A small contrastive audio-text model, trained from scratch.
Model: 13.9M parameters, encoder arch swin, encoder norm rmsnorm, encoder activation gelu, encoder widths [64, 128, 256], text encoder layers 12, text encoder norm layernorm.
Rows from block 5 of the audio encoder, named by matrix and row number. Rows with one number belong to one neuron. Each number is 500 + 40 x the weight over its row's rms, rounded and kept within 0 to 999. All counts start at 0. Numbers have three digits each. After the name is the row's rms in percent of the matrix's.
# fc1: MLP up (encoder.blocks.5.mlp.fc1.weight, 256x128), inputs 0-63
# fc2: MLP down (encoder.blocks.5.mlp.fc2.weight, 128x256, transposed), outputs 0-63
fc1.86 098:577541548538491475513475559458515480575477438573520530450484494533530421498532577426499559497507460517506492489437497513521419488529479530522499431582426425398488529479509456502489547452438435
fc1.87 096:464504507526519479481478523526435539494472489494437531619575507486492537520478468482465482539494438481471493507488424512538500560518550524444459485473460470478443556529530447508564492512482490
fc1.88 102:542476542472536455567564484500464515539469495500529516557500521477525536543503546490501422470565524485482555482466538473499502458409479546563481495500482530530505554503472424458483502455505520
fc1.90 093:470568503494512496464488474461491599507519494522490475580607478586539500551547563497509558450462540513557525445529489524564491504481557403483456505499474565480530531433475512496554514486529476
fc1.91 106:521463549511479478470460495490479505485453516430477420517576469560566433435497507445424431500507517480498523476458490544537572482532558401524495566486541449509503486494451501439597506565493524
fc1.92 090:484441480451471449572583537531474493489460553486587524486545491494462540485458487510520546511487493477488501523446437495470535460438438464480462564495523532516547426482518463438521440503526490
fc1.93 095:571465515528489489559504471556484535469446420516529543574477457539451513566561523538522595551477549470491478486483446498587513500501502510549551460516393586479431461485505523523497549438436423
fc1.94 096:505490467476532522462482537513441497490491480523517495539546472572483393411520461516487470527487439454482426493453499536570580480482543436539528541477525504499455455538530453480465476567503531
fc1.95 105:504465512511541515479564479560498570474469454440508549551519485515535466493563513546487483506482481515482558453533484439520515569534467554509449507541483541547552512572559432432500516524475472
fc1.96 097:475497575478525460472514499513488495447467518485490497522586520557427533536512471548462571492576537492565534510502462451479553459463453429480494541543541578503497549559533495460537506461438457
fc1.97 098:475458627586482498510577452555480511528538524525478502508543458574492517500512513505492450543500490525546542524485477477580494481501490476469512516545467551456505465465538486551518524471430496
fc1.98 090:519501503499419461458556509516501503527521557505520479530548524556481469492497522455479476510580539540484484573518440540542515441511461453466518514496475522417446574503494530584521545470477491
fc1.99 093:490447536500548525451503602496516514507463526385515456461543539478512478442522500525530515544537487510581473502423443516491553462507475548457441484568551496518452534580587498546509513610471516
fc1.100 095:579464490524525555454478509523507493573478493510511478568552526474521471480545451512501422566527515527553536482421482470475485480470501540553476477488443435475528515472530409517399573497465489
fc1.102 097:533554560512434489537524518500434535481497562569501411529539396488491532524559479566484444510529515468464562518551551485510517516524529470465558520476422484417461534511565485407468537513500405
fc1.103 093:521468531494509537454527503515514532477546486450525571509552464536516509499506486498524459532479456561497474537533473426498481517552547499485414528588530461503526581458527440520545538468493479
fc1.104 094:462530482494494407508527519538487501450490462545516506532597520560518467472532517585518559469507520499513514440444501473546540461475455423464483529511532519459515469506506565496571467449516541
fc1.105 092:532438484496494502444517541476464528566501558548467511523528493509554469531557548534472498528545532451585471443463513458451564426530516511496496434525433451467485474415411538553500559530437510
fc1.106 106:491498539513506441491468450503534571533492524508455457582572461570491507550517501464547541474477527606556594434517490491589517478477493486466504490506517518529525488470474528525542488486497423
fc1.107 087:523522473537556484534472506515391452527459490425498530506481550577465564511479485496493473571559446534548534566424521504514536461486473526451534497546544451453544543448517452499501530519485455
fc1.108 101:545537542521476452537474494466505510604541518465564491476550454508454467498500569504514484491465490504476469496445509518471526517616437460490533486522474504484464514469447481433558493473517482
fc1.109 097:501513431507491539464510532490408511575476482511537562553453488491565450515594549509479456550457492472504576480526527446516458533489512548488460461470545440457502526460497456576463494561490413
fc1.110 103:540425516480504488547448530494457500464476487437550516596495483548500475531472506534392513506570462520554519524453486551462446473448501441479512485515445571389495457499516438506516460507512477
fc1.111 100:609447473545523496498465498454448545503432477475558465596549530519515509388508591473427401500552486491512499491462532500537480515449520473495518519469561580525441476498598450497544568534458467
fc1.112 099:485528528447517421464481489531544545555483534538473528500476462541486449521542571446461527462550437519502461539477521551534498483501452471482537505435477506519476520454501506493593489483436508
fc1.113 100:494466506545526458560469511504414636463488508558546487554510436546539498579512510451369514411516543513502506497489566476522521501474481415551502479515469570412521467488560523537511471439480456
fc1.114 101:498461521487436489561532521517509529523465420513483587523487457517526487496493527499509519535470475523450476451448498486513447510564498528602538454518460484442488489441540415534459541447462470
fc1.115 100:513596532514488439511551514529441584483499482541530498508497423536477458508566541483494516501484451560452529537433499503500507529525520544523505501518476428429476520536538481515515462480459515
fc1.116 096:456567533459537511621512523511463609488526490448472547541528496494503512548463513548480514473482480554486527546470453400467535542464498519498489521559467502435494445468552480441534507473426490
fc1.117 097:515513547474464437521461468464398536528525486438519433551545503538444537489488488473437475568484471512483509431545531533496462473545529472461553477492564406415524541537542505445497493561528437
fc1.118 095:526599528449533449539497549568458542507493490441497457557541460625496544482477477473487491489516526506467508478494504506530506472495540469540533434500429524430438508505563573476513517516506486
fc1.120 097:555504574436464521482474502540453516524456531528491480453499499535504484471534465536441480518526519505454410479461532522523512489503510467466491574469480580436437425440513522500524463510431536
fc1.121 087:440439499543478450538512520498469567541519543531529509579517516503502430520510550465420469549565529513522521512455533530526503536518486529537529444588483491387472502550509514543496556540473495
fc1.122 091:520522477418489461474503527509422530575425470538484483569510540472519479551538495514412530566586460499431493462505532452460468481508539569547435457514538501442497495477573496515435514513485497
fc1.123 096:575429526439528456508492499587525471497507492583451510554528531529497525491549432458439536555519482608551497467510501449550544516501469515527446444498427495506527499482577513512534483495421438
fc1.125 096:472477490492575537454523543455425549523481567533491458506487529571424484414542479509462496516598496474479475570499462482442502446479550543511559462518535481512442543547470509561522525535430530
fc1.129 112:515480541514533408491522520553470527514479429510513492550553467559459546491530458475447474557603516529496474487504489477571572489548545504554555454469481582514446480524577497443503440542446506
fc1.131 100:545500502537485505470529549539462458562445552537547459464607535503495509470560457529451467557542514559531485543517436480568556459559483419460476480524489484500437542489455506505551523493455499
fc1.132 103:556487492492477445503491505487505520506470577428516452597550529525527427423517538434498503500596513509486477480475529552543529484488499452503512554447496522514513539552503500496549505538487449
fc1.134 094:471478535507516486518542570440510492455471536515592434524540461523493421461521508500515453512556488518548477505438498484480501485523441444492595465501495453469482547562490504406503549498524561
fc1.135 109:514455497493507504536465549474473540576491473513488554556517462511555495480508543491529483495537526531488522479479449433509505458494500545608448445514477517507509562478547424502472581445467468
fc1.137 098:500485536534461500398577478596526468502543442465489540498496485500474556459522504540525490553514450563460413520520470537516465506530512489519454524505502483499496454495542481426441495475487490
fc1.138 089:533508501482566483554557495513491508503457521451506432579519501509464512483514530485483570468505521466540524478448456541491510474411573462460565484430456494510547470563462491446466479501527444
fc1.139 094:466508559440483450526461486460439523436451487528521486550543485516490457437502517575511599466503547531562464515517430515537525453464423453533548500532481531512526517577516510449461556444499559
fc1.140 099:528508552538471468558510483545500546481497515456454495567517455495518478554526502456476465484549495552531493551446537502474495461471531470508590477540434537436481479414523471520478471483461461
fc1.141 108:549445490501503452523493507449455636515503461526500474491557492542551516505509534528475542472566532505537516419479520530556574528471534457475529520538546554498524474511494441509517518485494509
fc1.143 102:507488467542450508529587497582439523530493503484523546490503517527464458517534557524420488568557488479541513516503574451601472467509494521549468406535461524476490442408534465519485492503543470
fc1.144 117:492565542467501471568484492608526580430474456457536558556502523473521570507548564570479445455483533499479538451514461520544466545489508513489530479550431536491515486609574498472489508467447446
fc1.145 091:460562548493549467559483500521464498551469488412472513532494531518537472489484559474410469497505396505446560549467435511505521472512539527515596500482490461482501575479523475518531552531478420
fc1.146 085:532463581527527437473498472504552530575472481525542503492569556533446511510626489497439468540531455470564521434465571432512422522544452510540514415502552554479501442476528560518525494467487484
fc1.147 099:489538509535519515524453481461514515518478554564552454493549506516525500495538541529464585549470440573582506431421453464532542504490473429438474523513548471494491417512544480526539481506432411
fc1.149 088:437562545434551515503467490484511567510426523547460516539518505568522537474556496517442450541507494471521486532444516454539538535445541505576605457562506497500489544509584512559459526587471530
fc1.150 097:512452509516441467495549525496441557427496502492464471498526434550404446480553569510506502486514476497492514505530528469466515427582482441555487471589550538471500448550484537503511509474555459
fc1.151 099:476428515474496519510457464504481545466452533525582522472543487504546446512549463560445599509557558534540522514542454477522513513511451441489488498553531530546529478584456556509529527488495507
fc1.152 095:602460488492553441506573473511476550563441466506511576485568492528451550528501536503457534465519495471519494488479543435498461507543477441488482532505531476542517568527496492481463486558473427
fc1.153 099:531490511473494497588469499518518457463521464477466563532556471535458503469488479489481488520543513568507479526514420518512481476446441465500559510517478531516548425420528483480561528470476500
fc1.154 099:550475543514453505449502492511463537516487515549572411542512494551456431566589538567483514483551510540492497484529487423525485495482453418556519476497459590459433400462553483439498468473529523
fc1.155 103:612518528511480443518525498530490510427485446440477460575524503503552556560501504518441506497525492589480500477498434484505460511543465422475550439507501541370486424486558481469563490445530492
fc1.156 108:492494490501572527586474571565521537449494500507510508507539440505466492544472447487498515487511586470531560461546448506493517521472551465503475489562469531499548473574474480475526522491443445
fc1.157 086:481563536476544506522477505475463547529392560490402503574494558488547438532565492532492421520550463498548561468491420487584511549579479521462533439538436522505513484478455542571545561527517475
fc1.158 106:489534465441606504519557480529514596484478565476460518492510504488546572542532539446489467552491514488507460450415546447502481520540572536491488519506508496508528467482515461473493532536464457
fc1.159 094:481535531456515489518496450503557511541461512545564466526547540450494521558632521503505430448499431536548498431449494519499428548495553500460577491543515462513489487532516486489530541486452492
fc1.160 106:499537536514472446548492531466498624490487459497454537539530445537583492490531508492505484500457423525482527517506509487543521485465562467551560514490468496510436523507528444447528573470479494
fc1.161 113:515499497425464544552465479502499517459521559516540512541513537488517436453514495527507491490515449508501546479465537441477464578472502455483502475531486527493491488519504536456475504426448487
fc1.162 089:455473521485388493477419561491522443449521531486519493483609486574485527442536527539470589500518486479516469519520459492441525474527480481518482499531516466489427500540492515506524557589509518
fc1.163 103:505494478469414537480525494546439523520461482535470556542530443516504498580466467562430436475479522508564460481486468486556495529520570505479437494427443523479447467478496501478517459583454491
fc1.164 093:491521538596506419567513510588522481514527531528565500500481488467502478504461551522451523528493485536566495459433442504472485418446459423509568461467552474444531476491446466474576513441491377
fc1.165 110:516543532459538507461489509534528534466524480500455537586528503572499538572533535429493507466549470544497509515490530487478544464455500484489457489456455516467524557505542440517499575466483487
fc1.166 107:477480484497477503504413484445461534502426580514597500501545535540488471504540515501405492509477458550593519451441475490516463517462502451515479457521514504461482420480533478535488452555457464
fc1.167 102:485555518474538451485538519530473543515490498510590488565578461500537526488461501516435539463538561476468494495433477554534462535527513499507469459548515468479533539585576470414411450562476479
fc1.168 094:524463493452570498508490534485388532508507526485527478515501533563443448509522502521439490548582500462456456505435508434496556422467511506538471524555521580451483454489601493455533438508479514
fc1.169 095:549433561510537449518479508551425514499539590469447457499582512558483493480572490533480484514552465553480543537521514461531507469539493467529560493450477552459504490474531558521582556509495528
fc1.171 090:483576510449477546610478512570538534555455517518555479538508533432572511557558580491490513556479524492481492439480469464526503542452483547544487465542438505484488488504507448497513537458443531
fc1.172 107:502514542561575537503531468526480508486519523412482478553488481540484464477506538518505495493614474550431461511410442519501432489504473517537512445536476550525520504465581525505539496490475453
fc1.173 086:590476539544548514478562470563461516564510535456526428558562500497500487496554486557498459524546497486508500533504426479542527437515494417538508450520487549495495541473508562523457450447415408
fc1.174 097:477596535491503469526493544483490528504445500529527517495502451550520455390552611491433520492527510456505540529536520453529526453581448502580597492453496538510450506525521538476543559538473525
fc1.175 084:559537482404495425542521513508487521459468569558554455494465492558481551441539482487415462529491505477465520525459522418485544414453450474484471499460507493434489474491488468466521470496464428
fc1.177 099:530549561491455450567531499516526491486509415550477515502462452513473560504507475469506555470556467506467507547527443506457480489467456485506597521519499529408476492451457541491566576411441485
fc1.178 099:499491549497493475526436528431556529426529477481518556596481432570530476530501569540502567481482433526473520515461471507447471541487474531568570496585445536539523599479540517514511485475516448
fc1.179 089:531527438528466552493529536518491470421516473493459566507571434507435543488539520484483517544490452474476499440534438527501516462547522456478491536543495522461535553541469521474476546427546452
fc1.180 100:509500455544538422523458526449511517441504502447470540491544469522565440513494606484459529505512480520496508535487531491502502486492468453542542545512505443536540447577514466467537559477461503
fc1.182 107:558494526512496473467479471459519594554533443491490487523491564455505461509508556552538529505464408512541485408518582520579510517473499460489472546499545559499475504479507485447491544507493488
fc1.183 095:507425548581533519506540499479518459491486556509505493526580506495494464552540488563429463493449475512546541521467456523508546496566441460483529469554507484503537476518488533442490535512454471
fc1.184 103:534552496481438552484553574513456506497478514526556466448477441556460445483515508517469528484443498524477454524479395506557532520505432452453525531535458482507420518507457553483513461474492473
fc1.185 102:550459554496488491596485489579506533507484490446518496540508568477488533446461598422499462516537455495443544492408487467480438562566524474583515488539489565503514472522511499496533521484525517
fc1.186 097:489401484502493474499489503471473543501469542460525500543533491514521404485515492585508554527505524521624501524458457455579499495526444502462576459471501510510532454585511470494479507530418501
fc1.187 097:488490485476465564493541597530405471579498505445550462514505537439485449479515516487456500579462462456429528469491467509456548479497476469527499523504582460490533539474469403493428521548472476
fc1.188 099:583467579466547496527511609501485474502505511431482569516554487498474484569533566425513507478530469521495480505436521487446496515474507514463446553534530480453568535514511410561517535434505458
fc1.191 107:503543507485439424479566471539501542529501490507511489539503548513473472541525463489493449580575501517576444475441439513530450535566537481537537421533518547516495512478491461469537518470499497
fc1.192 088:499504510554533498499526470552559506484542442432489570526481544503488495429513560530505520485529575595514487521486488514581480587508454516506492527467531584524512441480521401455475545523429508
fc1.193 095:491530583513475477519502504463533508479483464544440520492528473578523469480501467511482477464521503542487451582506452508479565485467525484509517526499475516488526529463513511470503582485373490
fc1.194 095:558525528518484514552464496515487522541477499471519442535518494497541525513462522545435536391560468435560548464442565557515449538470491477500463448446469496495478433452569477440498492507491452
fc1.195 100:522512489497570521553520530534431545475499476453500572585515553469479531558498513527523542523478486517510527491493414440522485481452473478471496496458550508492475400490491480439486470472449461
fc1.196 104:557500492557536472477559534523447535541469509498469444461550445574509433502552473452533493520493463556548496480498467520515489484545561494446459527544510470460421527481451494466517468512519521
fc1.197 094:541506532524553459505511485509533505496491473511464469583535536477503540483471426559510473488477521442550520444465547450503431563457559502502498457508508508501490476519542472465491466514475432
fc1.198 093:571464503565553496493502490507472469508522487392482507538535520583525519469532491525436523495573549612518513482455463506577478503548411516553540469511464582480443391496530522510551478562485531
fc1.199 092:509496514536436516567457563471478499418449525534509450584517558511494467475501481539489523458565515447445458454528443558523483501490555454515559477568450507506454457419497528557516512458424437
fc2.86 107:419502466492616459497522470477583486443483572445514497520560484557512492485500501464593422429466540466471483511477533492490479510425518485467442542560550478440437483554512472462510527498554588
fc2.87 085:469521447451596486435509462499510492486492517500508476461480595487443490481474476550475498451546452461533427508467543497440446522450501444490493519565556504546463551545482528435583476547472475
fc2.88 104:465501480491474548505571384586476448499541508464450428518568492455528525550500525503542507556577557566502547500490490517516518516489484497369479600494544546505581477452508488501543532500573520
fc2.90 094:421541511542513506569472508506538487451432542452484499490544498512516543467525475510433518470423563469450540525508499415485496473511536546462523530549465464496510527520512511500482514548445464
fc2.91 139:483493477487485508491478495486542489504488474432415454504544562515544443457451527461593543453569419526444486474518561562563560467510508481478481555507558518503531482550432474498514498508499556
fc2.92 103:516507486513493529507497543546475503552533539531497443592494478483553459496496512499434385513544507490494580559492445546497497496492539509522488441527459477429511552435489460580584534462479489
fc2.93 084:436486492473491526511527479463470465528419510604476481499552516503490533466490450500502533524514467426427452502527526474513562473536528529408551485500509464554491494575526528496466417541491486
fc2.94 078:514502514462594592488545471521536510520522526497516527426450496495508493437531506421567511496537511481469466561476476480494403537533584510451441567439457529512455473476502497485483499489547559
fc2.95 078:522520517480468476471557521489484479483698513427484463488453524469490482511536540481444536483472499564542504477497545547490485533537460444561546504413420525459550498499445513483512536512545521
fc2.96 102:521503479428451504543570519553461516459461464493468567484443469530466508499481446496477496520489524556553468540493469475468480515458545543532520510456438483450469481488494483481474528497502542
fc2.97 089:510521518422448460453447507431453557480664514544545508523548527569443506464505478477453516534519539499492450470485541470472549470507491521548516478488523509507432538517471531500483513596507487
fc2.98 094:472470502514493514480500540520517547493451501429492523499420532512537469486475579463513437520405460529537485471520600563497540554492431440586547464452484475535470463505467512499467497490488487
fc2.99 102:477488483531545451444386518458535462535397542565573464577493512499454544509467449504542528447422538530448513484477464544454520486449507493487507525564533474545511525485503441526515463531477456
fc2.100 083:500558487460459501485404484500564466449430447502448515441463546451581548470435484480517520433553517514496497516503459442499513485458504561515422513490515483536500527486518487534537571535470568
fc2.102 099:476503460483477479513566453423484501547484529579525420516464447481480464530522463507543517493496521537432453552563478525484547494550456516529541487394504517517525484498459455557449502493541567
fc2.103 071:502503511471476500490483512481488540502715461508508493509527516462506491502544542466534510490508492501526456469476522491477481502479498486504505500455491514490486504487520479474513540539532502
fc2.104 076:570510489504529536530482513522460513461575517421465535460495483543547538440508495468466481453513506490453542489521480482440474501484546451572438547512532473511513532523531537465440533478527453
fc2.105 101:504512451507448465431487454444513452513414528479485511484418495456526545500458484466532608471460547515515521476518491457504432505523462550481489470537561458563530550487460507474479493473497497
fc2.106 096:430483448489562449539508511459476496532561511477533479484462551492478498496463425535536543493515473489471574489547539381479536468434487490440433569489612497535569528467470416490476505579464535
fc2.107 114:518559445529468438492567478451453586522392503535524504453508493541497516440482448485468507476480509488449440478539545494507487474543512537506518505467601461515516515531532544496447523523480540
fc2.108 094:526540435504500539591532506517462541592624495511451555436448462540512520506517541538493445493513492485472478500501522475458537549498477531531501507516499506536497510448474576503508505410503534
fc2.109 109:527469512476511476500501497512444516435512490358489499444531553557495513425426479503476515473553481504508512533537524444438521504452453447493457574511542531539532507532483533434529566516483515
fc2.110 116:442441546532436544524444479483544440554479483425506476487523476513529441464503524556518443548532526478523568514526463497514450490430485487550524461482476565491573461485476412510485509534513487
fc2.111 106:501549528503510485509527480542520458480412530513537502455505518492453542461499528535584552472442531520485500455484510519552462518503451468412499574537478480485499431526465563459547478486569497
fc2.112 103:472487446523551513498580442548563484552570525462555467512495465495409527574562480541584532529524500527503495516570455497515491534501478514490481518482539523484587459527464534525468462497425477
fc2.113 106:506423493562518534531482460515473475491451486518544534520517532439549467475486477573586524564540505464582560432572469549521515507463496457503511500549537543531564474464490521492481448484486468
fc2.114 109:510463530490523428483500486495568405494465566526495438517556539460462485504506459448566528427465541607562488458543540529576526529445445500483452536468472485415475494551459446504510492507468553
fc2.115 104:419484469470553495468528499534590461498541522467543505456480489506479430563551525574536499509423474425537523509535510470557436475498453505520468485546476500489518413525561475517404472484449498
fc2.116 099:542543526541567455506521513502525537610480560501519446528493460527524461479462515546490479448496492551495454472465517567557468514548451467485543466462532509512480451536521510506501470497462550
fc2.117 104:541520466494523525537594467494507482498630553582494507439450520530507491485562479483516516535519503534447428536492472529516468449543488510425523490475505481534536440447484450530493486489520539
fc2.118 111:460494601529516520516435527518539482437443447513419450471522499459526563510536500440498577515480520519503533488552470464533583428490542445498522526537446509462516486466527529479554512433485503
fc2.120 095:417460459514492505545538495475468450502559507486506529603542495488475495568479482566584474554525461460522555448523420548466536478524517533509514431495547420567562552566481467490410469500482458
fc2.121 073:459447494455472514488475577515547445449470500474477532457456445529521519452491491502505542536496488464490547569542402460530539463475435477520461497512491507538533446415486475550542520458605504
fc2.122 099:464533457464531545460477545507530509529447510519501493490545547522464507504474533546490448531526508467438491502475524494465582472448458493584489532589558512521532525503515461549504515531395502
fc2.123 099:489446473556590523461461442491554479460535469506497576469439456523521450488521444542534517501441482570476511507591500469563473477421500442580434548517490508567545455480485517578541512462424566
fc2.125 107:501505500473538568515456481556559464471443482510541523437512443402527545556476528539545531493410526457490545423484537438442473517446515471457421578510488542517558527492510480475555467435519441
fc2.129 106:500565576460568500441504537566527430452532550477469476485459492520484552494561471443479531487530520528480501541483491432452563449453510469510517519529484511496498514491530557458526508444456502
fc2.131 117:540483527477481494549502508520504518488545487467540570508436525445498486529481524514503502485468472480543491437557547503470503578476515471589470494500541493486540449525509504454389457482523441
fc2.132 121:515507523404490518509485446530565488471486490442447464502505549514555415468471522458572521448544440565444451520469527578551519501507472520484535509439446498493517488568463496501502531501470531
fc2.134 084:525462539511538548533539478477561481500380541534485522440450395558494485494529457514521505517509480520496482515532484529455473520525516509447565563549526543562554415465429473496527494486533537
fc2.135 094:522509484564503488537543471505467423482554444472486490509539520523545515472536483462567467481527561557508497518487453510509502551469452528434520556486492463414467510505493485472508576517470544
fc2.137 071:479504485473495470455476522477491503513712520507493488520533512540510471472511494497515534481531503479466459506503522530498499479505518488504528492500485496509475504513525506504510516502524495
fc2.138 095:465541548418460561491434477543529463484416532440456442504524564495541503527477492488556482489512516543431504506481531477501544503470461505532451501433445518481490529499459477557494577518519463
fc2.139 101:522451524492446477475433471546520526436483554440486517444500542506476526515458543417505541517509527515475523585574463513474479490445477515532435492534468498424482459503451578482464456504563424
fc2.140 086:491517456512428502448508401514503523488432390493530512521518565375539546486439488512502563505547529499555461442531505530583473549445555482547462477476562491505529516547514505505453519569485565
fc2.141 097:481470433448540500528532490504503585523562475447517515498479454491540450516485519525546504597482500533537547483533507480528524539448496490513469552491577554548556467449481477500500459523466475
fc2.143 112:498520500434503516414401412535566419494425578475469503389504527521520529405494508523443511517550525512486485509575521451508537467439448470494480566460568565519517475444478546509543567544513495
fc2.144 085:484513560474464543562484529504511527490766468506528534499491490404500467536514550512491515446444488508529615478499520485487464536499494514486501494512453475472609521533495494486511477486488494
fc2.145 093:432544479552498468507506484546537447479391511433478523417448496567542477489502510515534488490462436427449512470584518442488492477484517492469469482500549492528487526460511534479471513477534478
fc2.146 079:475476507535558483491494515505542461511403560523560520472524478547481464499528505586496463484436432503441552482513479528513495542434449449505474503576480439521549513482506496513494425481499539
fc2.147 104:447564468477518528482489490437524558508435504495501551424440474496500479504468467439470513545523476545564509494509488410528528522448527508507448476445510519593463512460481573522547522553506526
fc2.149 101:530517481474548576561530501521547548539436471474498496491408457583501462485478546459522481573502425503482493588548475540484500467449511476524483507420477556495527496461476502529515449463487493
fc2.150 082:454460487489466547538469476517520478470491518470438563443446478534547475448514553519465495563575524497510510572549392501556490532538504483567547459473377541496519477463449524510529582474424481
fc2.151 103:529498434490480502498492510454504483483456513490531538440453546457437406537478485539493619485523473521570469518540468507455490499487501468515521461525459465494495522531472540463458435521485534
fc2.152 085:520549522491500510549541481559480543508466543458506485453442489511434498505500543506485505548459523462434500576497458463503470486545477491529461469513530511505543489484461539541464472512506418
fc2.153 100:603489438489579483517492473494495499508547546477519477447442458480396544491424498504467484430487506532453507558472467475428426525482426534512436554460501492514588492466493521447536502478614519
fc2.154 086:433539457451454504390438398486580443477484492481498512577435513517505486555497573486521567488524520500435469536566480495528512503529482512510478454456454558535490482499585546505447527516510474
fc2.155 100:485456432469452528472451411524563472454482470491470536430456523496532495477495478521498522464552510531546420482520513512539386488479509467485476516471543497566507473513522482464529590534527535
fc2.156 074:527541577461483589511465537441501493569653420578537505493512450484464493437540506509530444518494499456469530490509491463511502499511515489568509474485537501526577543409498481494496507500501489
fc2.157 094:455579482512530463462498515486550433532419527488501492484434482489535408568507536502516434480455398542484553467511518493477470521483513533447467494583460407532523527437495470524499477471540518
fc2.158 119:485516528479432494483435441555518535536538514508512477475467434482554518480530474451477545530571556495502531521572428498541550489528574477527510465460457574479512494491436621531483508442463489
fc2.159 107:525450454499538503471488463527529455534509570547526478507555509520463537457518477518540512527501563535448508511511479512552498516484462485460449556500499506503525483472537497548493425537512488
fc2.160 097:498481509506519512533551577499484474446411442480509509566419522440498531500506491525494486481461573550493480493545512463497535608439449476587539454491461485492444462538501495498436506520455471
fc2.161 105:441531454561465488471476573467477518409542439533472588502526509457540446551485528493452455484455447468582565485480533471472470520533531536506446475604499466534471573547520544526519516486509529
fc2.162 088:545548529502553550520523471559461547550540565504481496450484532528556518527507493503506512565523524470489521507524453520535465475566558515446515502448423518488477470478474556502505412511460450
fc2.163 110:497412502511507507495475528454493444453452447500506492531455498518433483516450477497425477454513477529512434579550500566397523572500422471540508481531469534499435563541448530501506502493540521
fc2.164 084:497543526545495495448447468505482533542603522488479430567506523534458553470456573462461438501468505504394439481495507528411506462434552452545460525424569470509491501447522499463469478561512470
fc2.165 107:434519526501601475567506529474497464474541510528501449560520526535510522530516450419511501514482498500486533568508446504535621484483452513493535484511511504448488478509532560565463464494478495
fc2.166 110:499529461502526542514456472455537545590444467464526527441452475495564472485434482474469482530561517529593557459468450427497498499451521555537431474437557500579500507496488464519480522602462521
fc2.167 080:454532472499522501498513554487565531458666517527452571490446543476499461464477502506536485486469473485481447524471521501429507486508545528536526499559499494529503447497461468513487494519527545
fc2.168 108:462509475526507483474463441472489440570428511495577474527480546508474507526489514591529518548511458519398512483544510482483526489458450488510428514525556521482533475465574458553476472529430514
fc2.169 082:477469426472511494450472549496512485492584494481493532474481452494539555540488421490533512502526508495499520440550477416518472500514453429507461484454511504545556574501475470497515517492569568
fc2.171 086:515518514530453540521561493563472460528452537567466584472420495457474542480526543512482557496498546561461400509438550470533413491526538547480520506414477481486460439467534485549523460542483505
fc2.172 081:508496489468438483507454454437421530490674484501493417520520506450458526536434457459473541450502519511499438552532511524507519491515525500511492471486484497516514515554481541467485478538516523
fc2.173 078:537481469507463450451535545422434581518588495514482555486455506547509471482455479486460533523499477503517461396514578516471474516568516446547469453461550480600500520467458486457488465559574520
fc2.174 093:464469532571500459551408494443559424514380488494479476518458515549555484496476511553469429505489437483519554475546416516446478506457468501496510452548505453548499511470533401496505503494534522
fc2.175 096:421517477462488538514513473475562450507365524534461475526502511536534518480479514479514467462506497476472477478488519493499523502504470590520546433465501469501534523534511447564472555536530509
fc2.177 102:574521487544555502502498479521506523517549553497496501429500486479447518561455518504470513440412492595486451525456532474421368474479530509462405583503512419489501471476518502474481398476547503
fc2.178 071:552483448512540486539493517488456517529715490501546528467551531407481525524535466481473541456535502497517466479491560479509491518492489458518492508425509509434557513591503572432473482497490509
fc2.179 087:456527511521537536461509436498524427478491489522463554426500475477460515545536475532572519495582487467490489502551516461537478469510488535488525556480512517584560496549462531520450556487451529
fc2.180 117:493481432467486425467519512419481550448472509560532490484431520522509454427468433510442494472472463539487477512513524542463534597523531461513533461490515512566513532587441580451504512502516490
fc2.182 097:493468577540489568511513484546527466513620526493434498428482448505509462544514503551529484488486467426613562491486549500496451442495541498448547556527563501542514436472452461534554457476528453
fc2.183 120:474444533484547498515543494501515445501523530491532454507498546473435507525573470552588507487517494522498500493463506500441554569483461500471512524546524474524526552546463463495440452533485434
fc2.184 122:513546446461534562581560574507486512459526492506505564431472450576550524487514483431464456462503493489515448507463462496479543553554483539425491511507493478526464524554446541522530515456553583
fc2.185 083:526491443498517501474479488521541497520483580524597499439500503456513477537518489532489543518388527535521514446495487478559496502492520443414403595516516427519498451483448502481482491538509488
fc2.186 085:501434488499500488470486514493524458548479497488538447432428496524434530479559472444488556538536558463565515526514510462510510510483460500526428465492526527527545518523526474520493485524516465
fc2.187 103:472539521457405569510534408565527485438501489426436532495528509518506518502530518536539456502531471551489515532508523465540423528531556564490510499531474518485526465447528502561488488481452460
fc2.188 100:554491447530495508424503520471501540497517535528463452518493538556481562502452484431508556465479520538502426507558558569466504445525553516439483564480550492511470497510483501483540405488489520
fc2.191 078:533482518455461514476430419550521493507614518393427417499495455476542531497451516486521509533487547571481483515510470503530521511492535470527517472469432512474524476492502510454466529530509467
fc2.192 071:510506526461492484506491513482475489514742538549497479520543510556484468469525511518439538522498499483503487495482495528514503433544477470480560468501496496492516507485499506499483466537516465
fc2.193 095:522578476461543518466532501485526454534396571520538475424471492444464509474482454479528504504452490535489468524456488511463450477474502502461451534483543470521503473448491514496484428496594546
fc2.194 120:496508441432545510442414545431492520529446459495492535466450435478421529520482483445592511486472460489452480564498515427460531501507521521531445541526507498480458507460453504477543605495543531
fc2.195 084:493482527508403533490490458507514464557623508437525494459477460444478449524512494505538440543475445544468525505526472487518411509502488490506473463501465474442513483454426499543487510537523570
fc2.196 105:472490510503559531578450503515495513499576457468517544510498498521555479456481526482576451474522459434477541524489443489533541469472542510461577471450458533532492518526542504461479525444495561
fc2.197 096:472473491540470448460469507512471464445532511451463540489531475566479503491520524426476512498484565453537526569471389443557459448522463494454508464579464464445490490477533519518469505508543495
fc2.198 078:496477478477457475512487507472472476452568509492490530445554482515481532507466384528484543522525534431527462411575481431526539450510499508478469485464567474553550532578482480482446491526508473
fc2.199 101:474557551461559506540435482465518538457424504480483513474531550509588519491442511548539484493501506450454483508538465498497535485476523498499492547512469555494441501528551526474502527500432558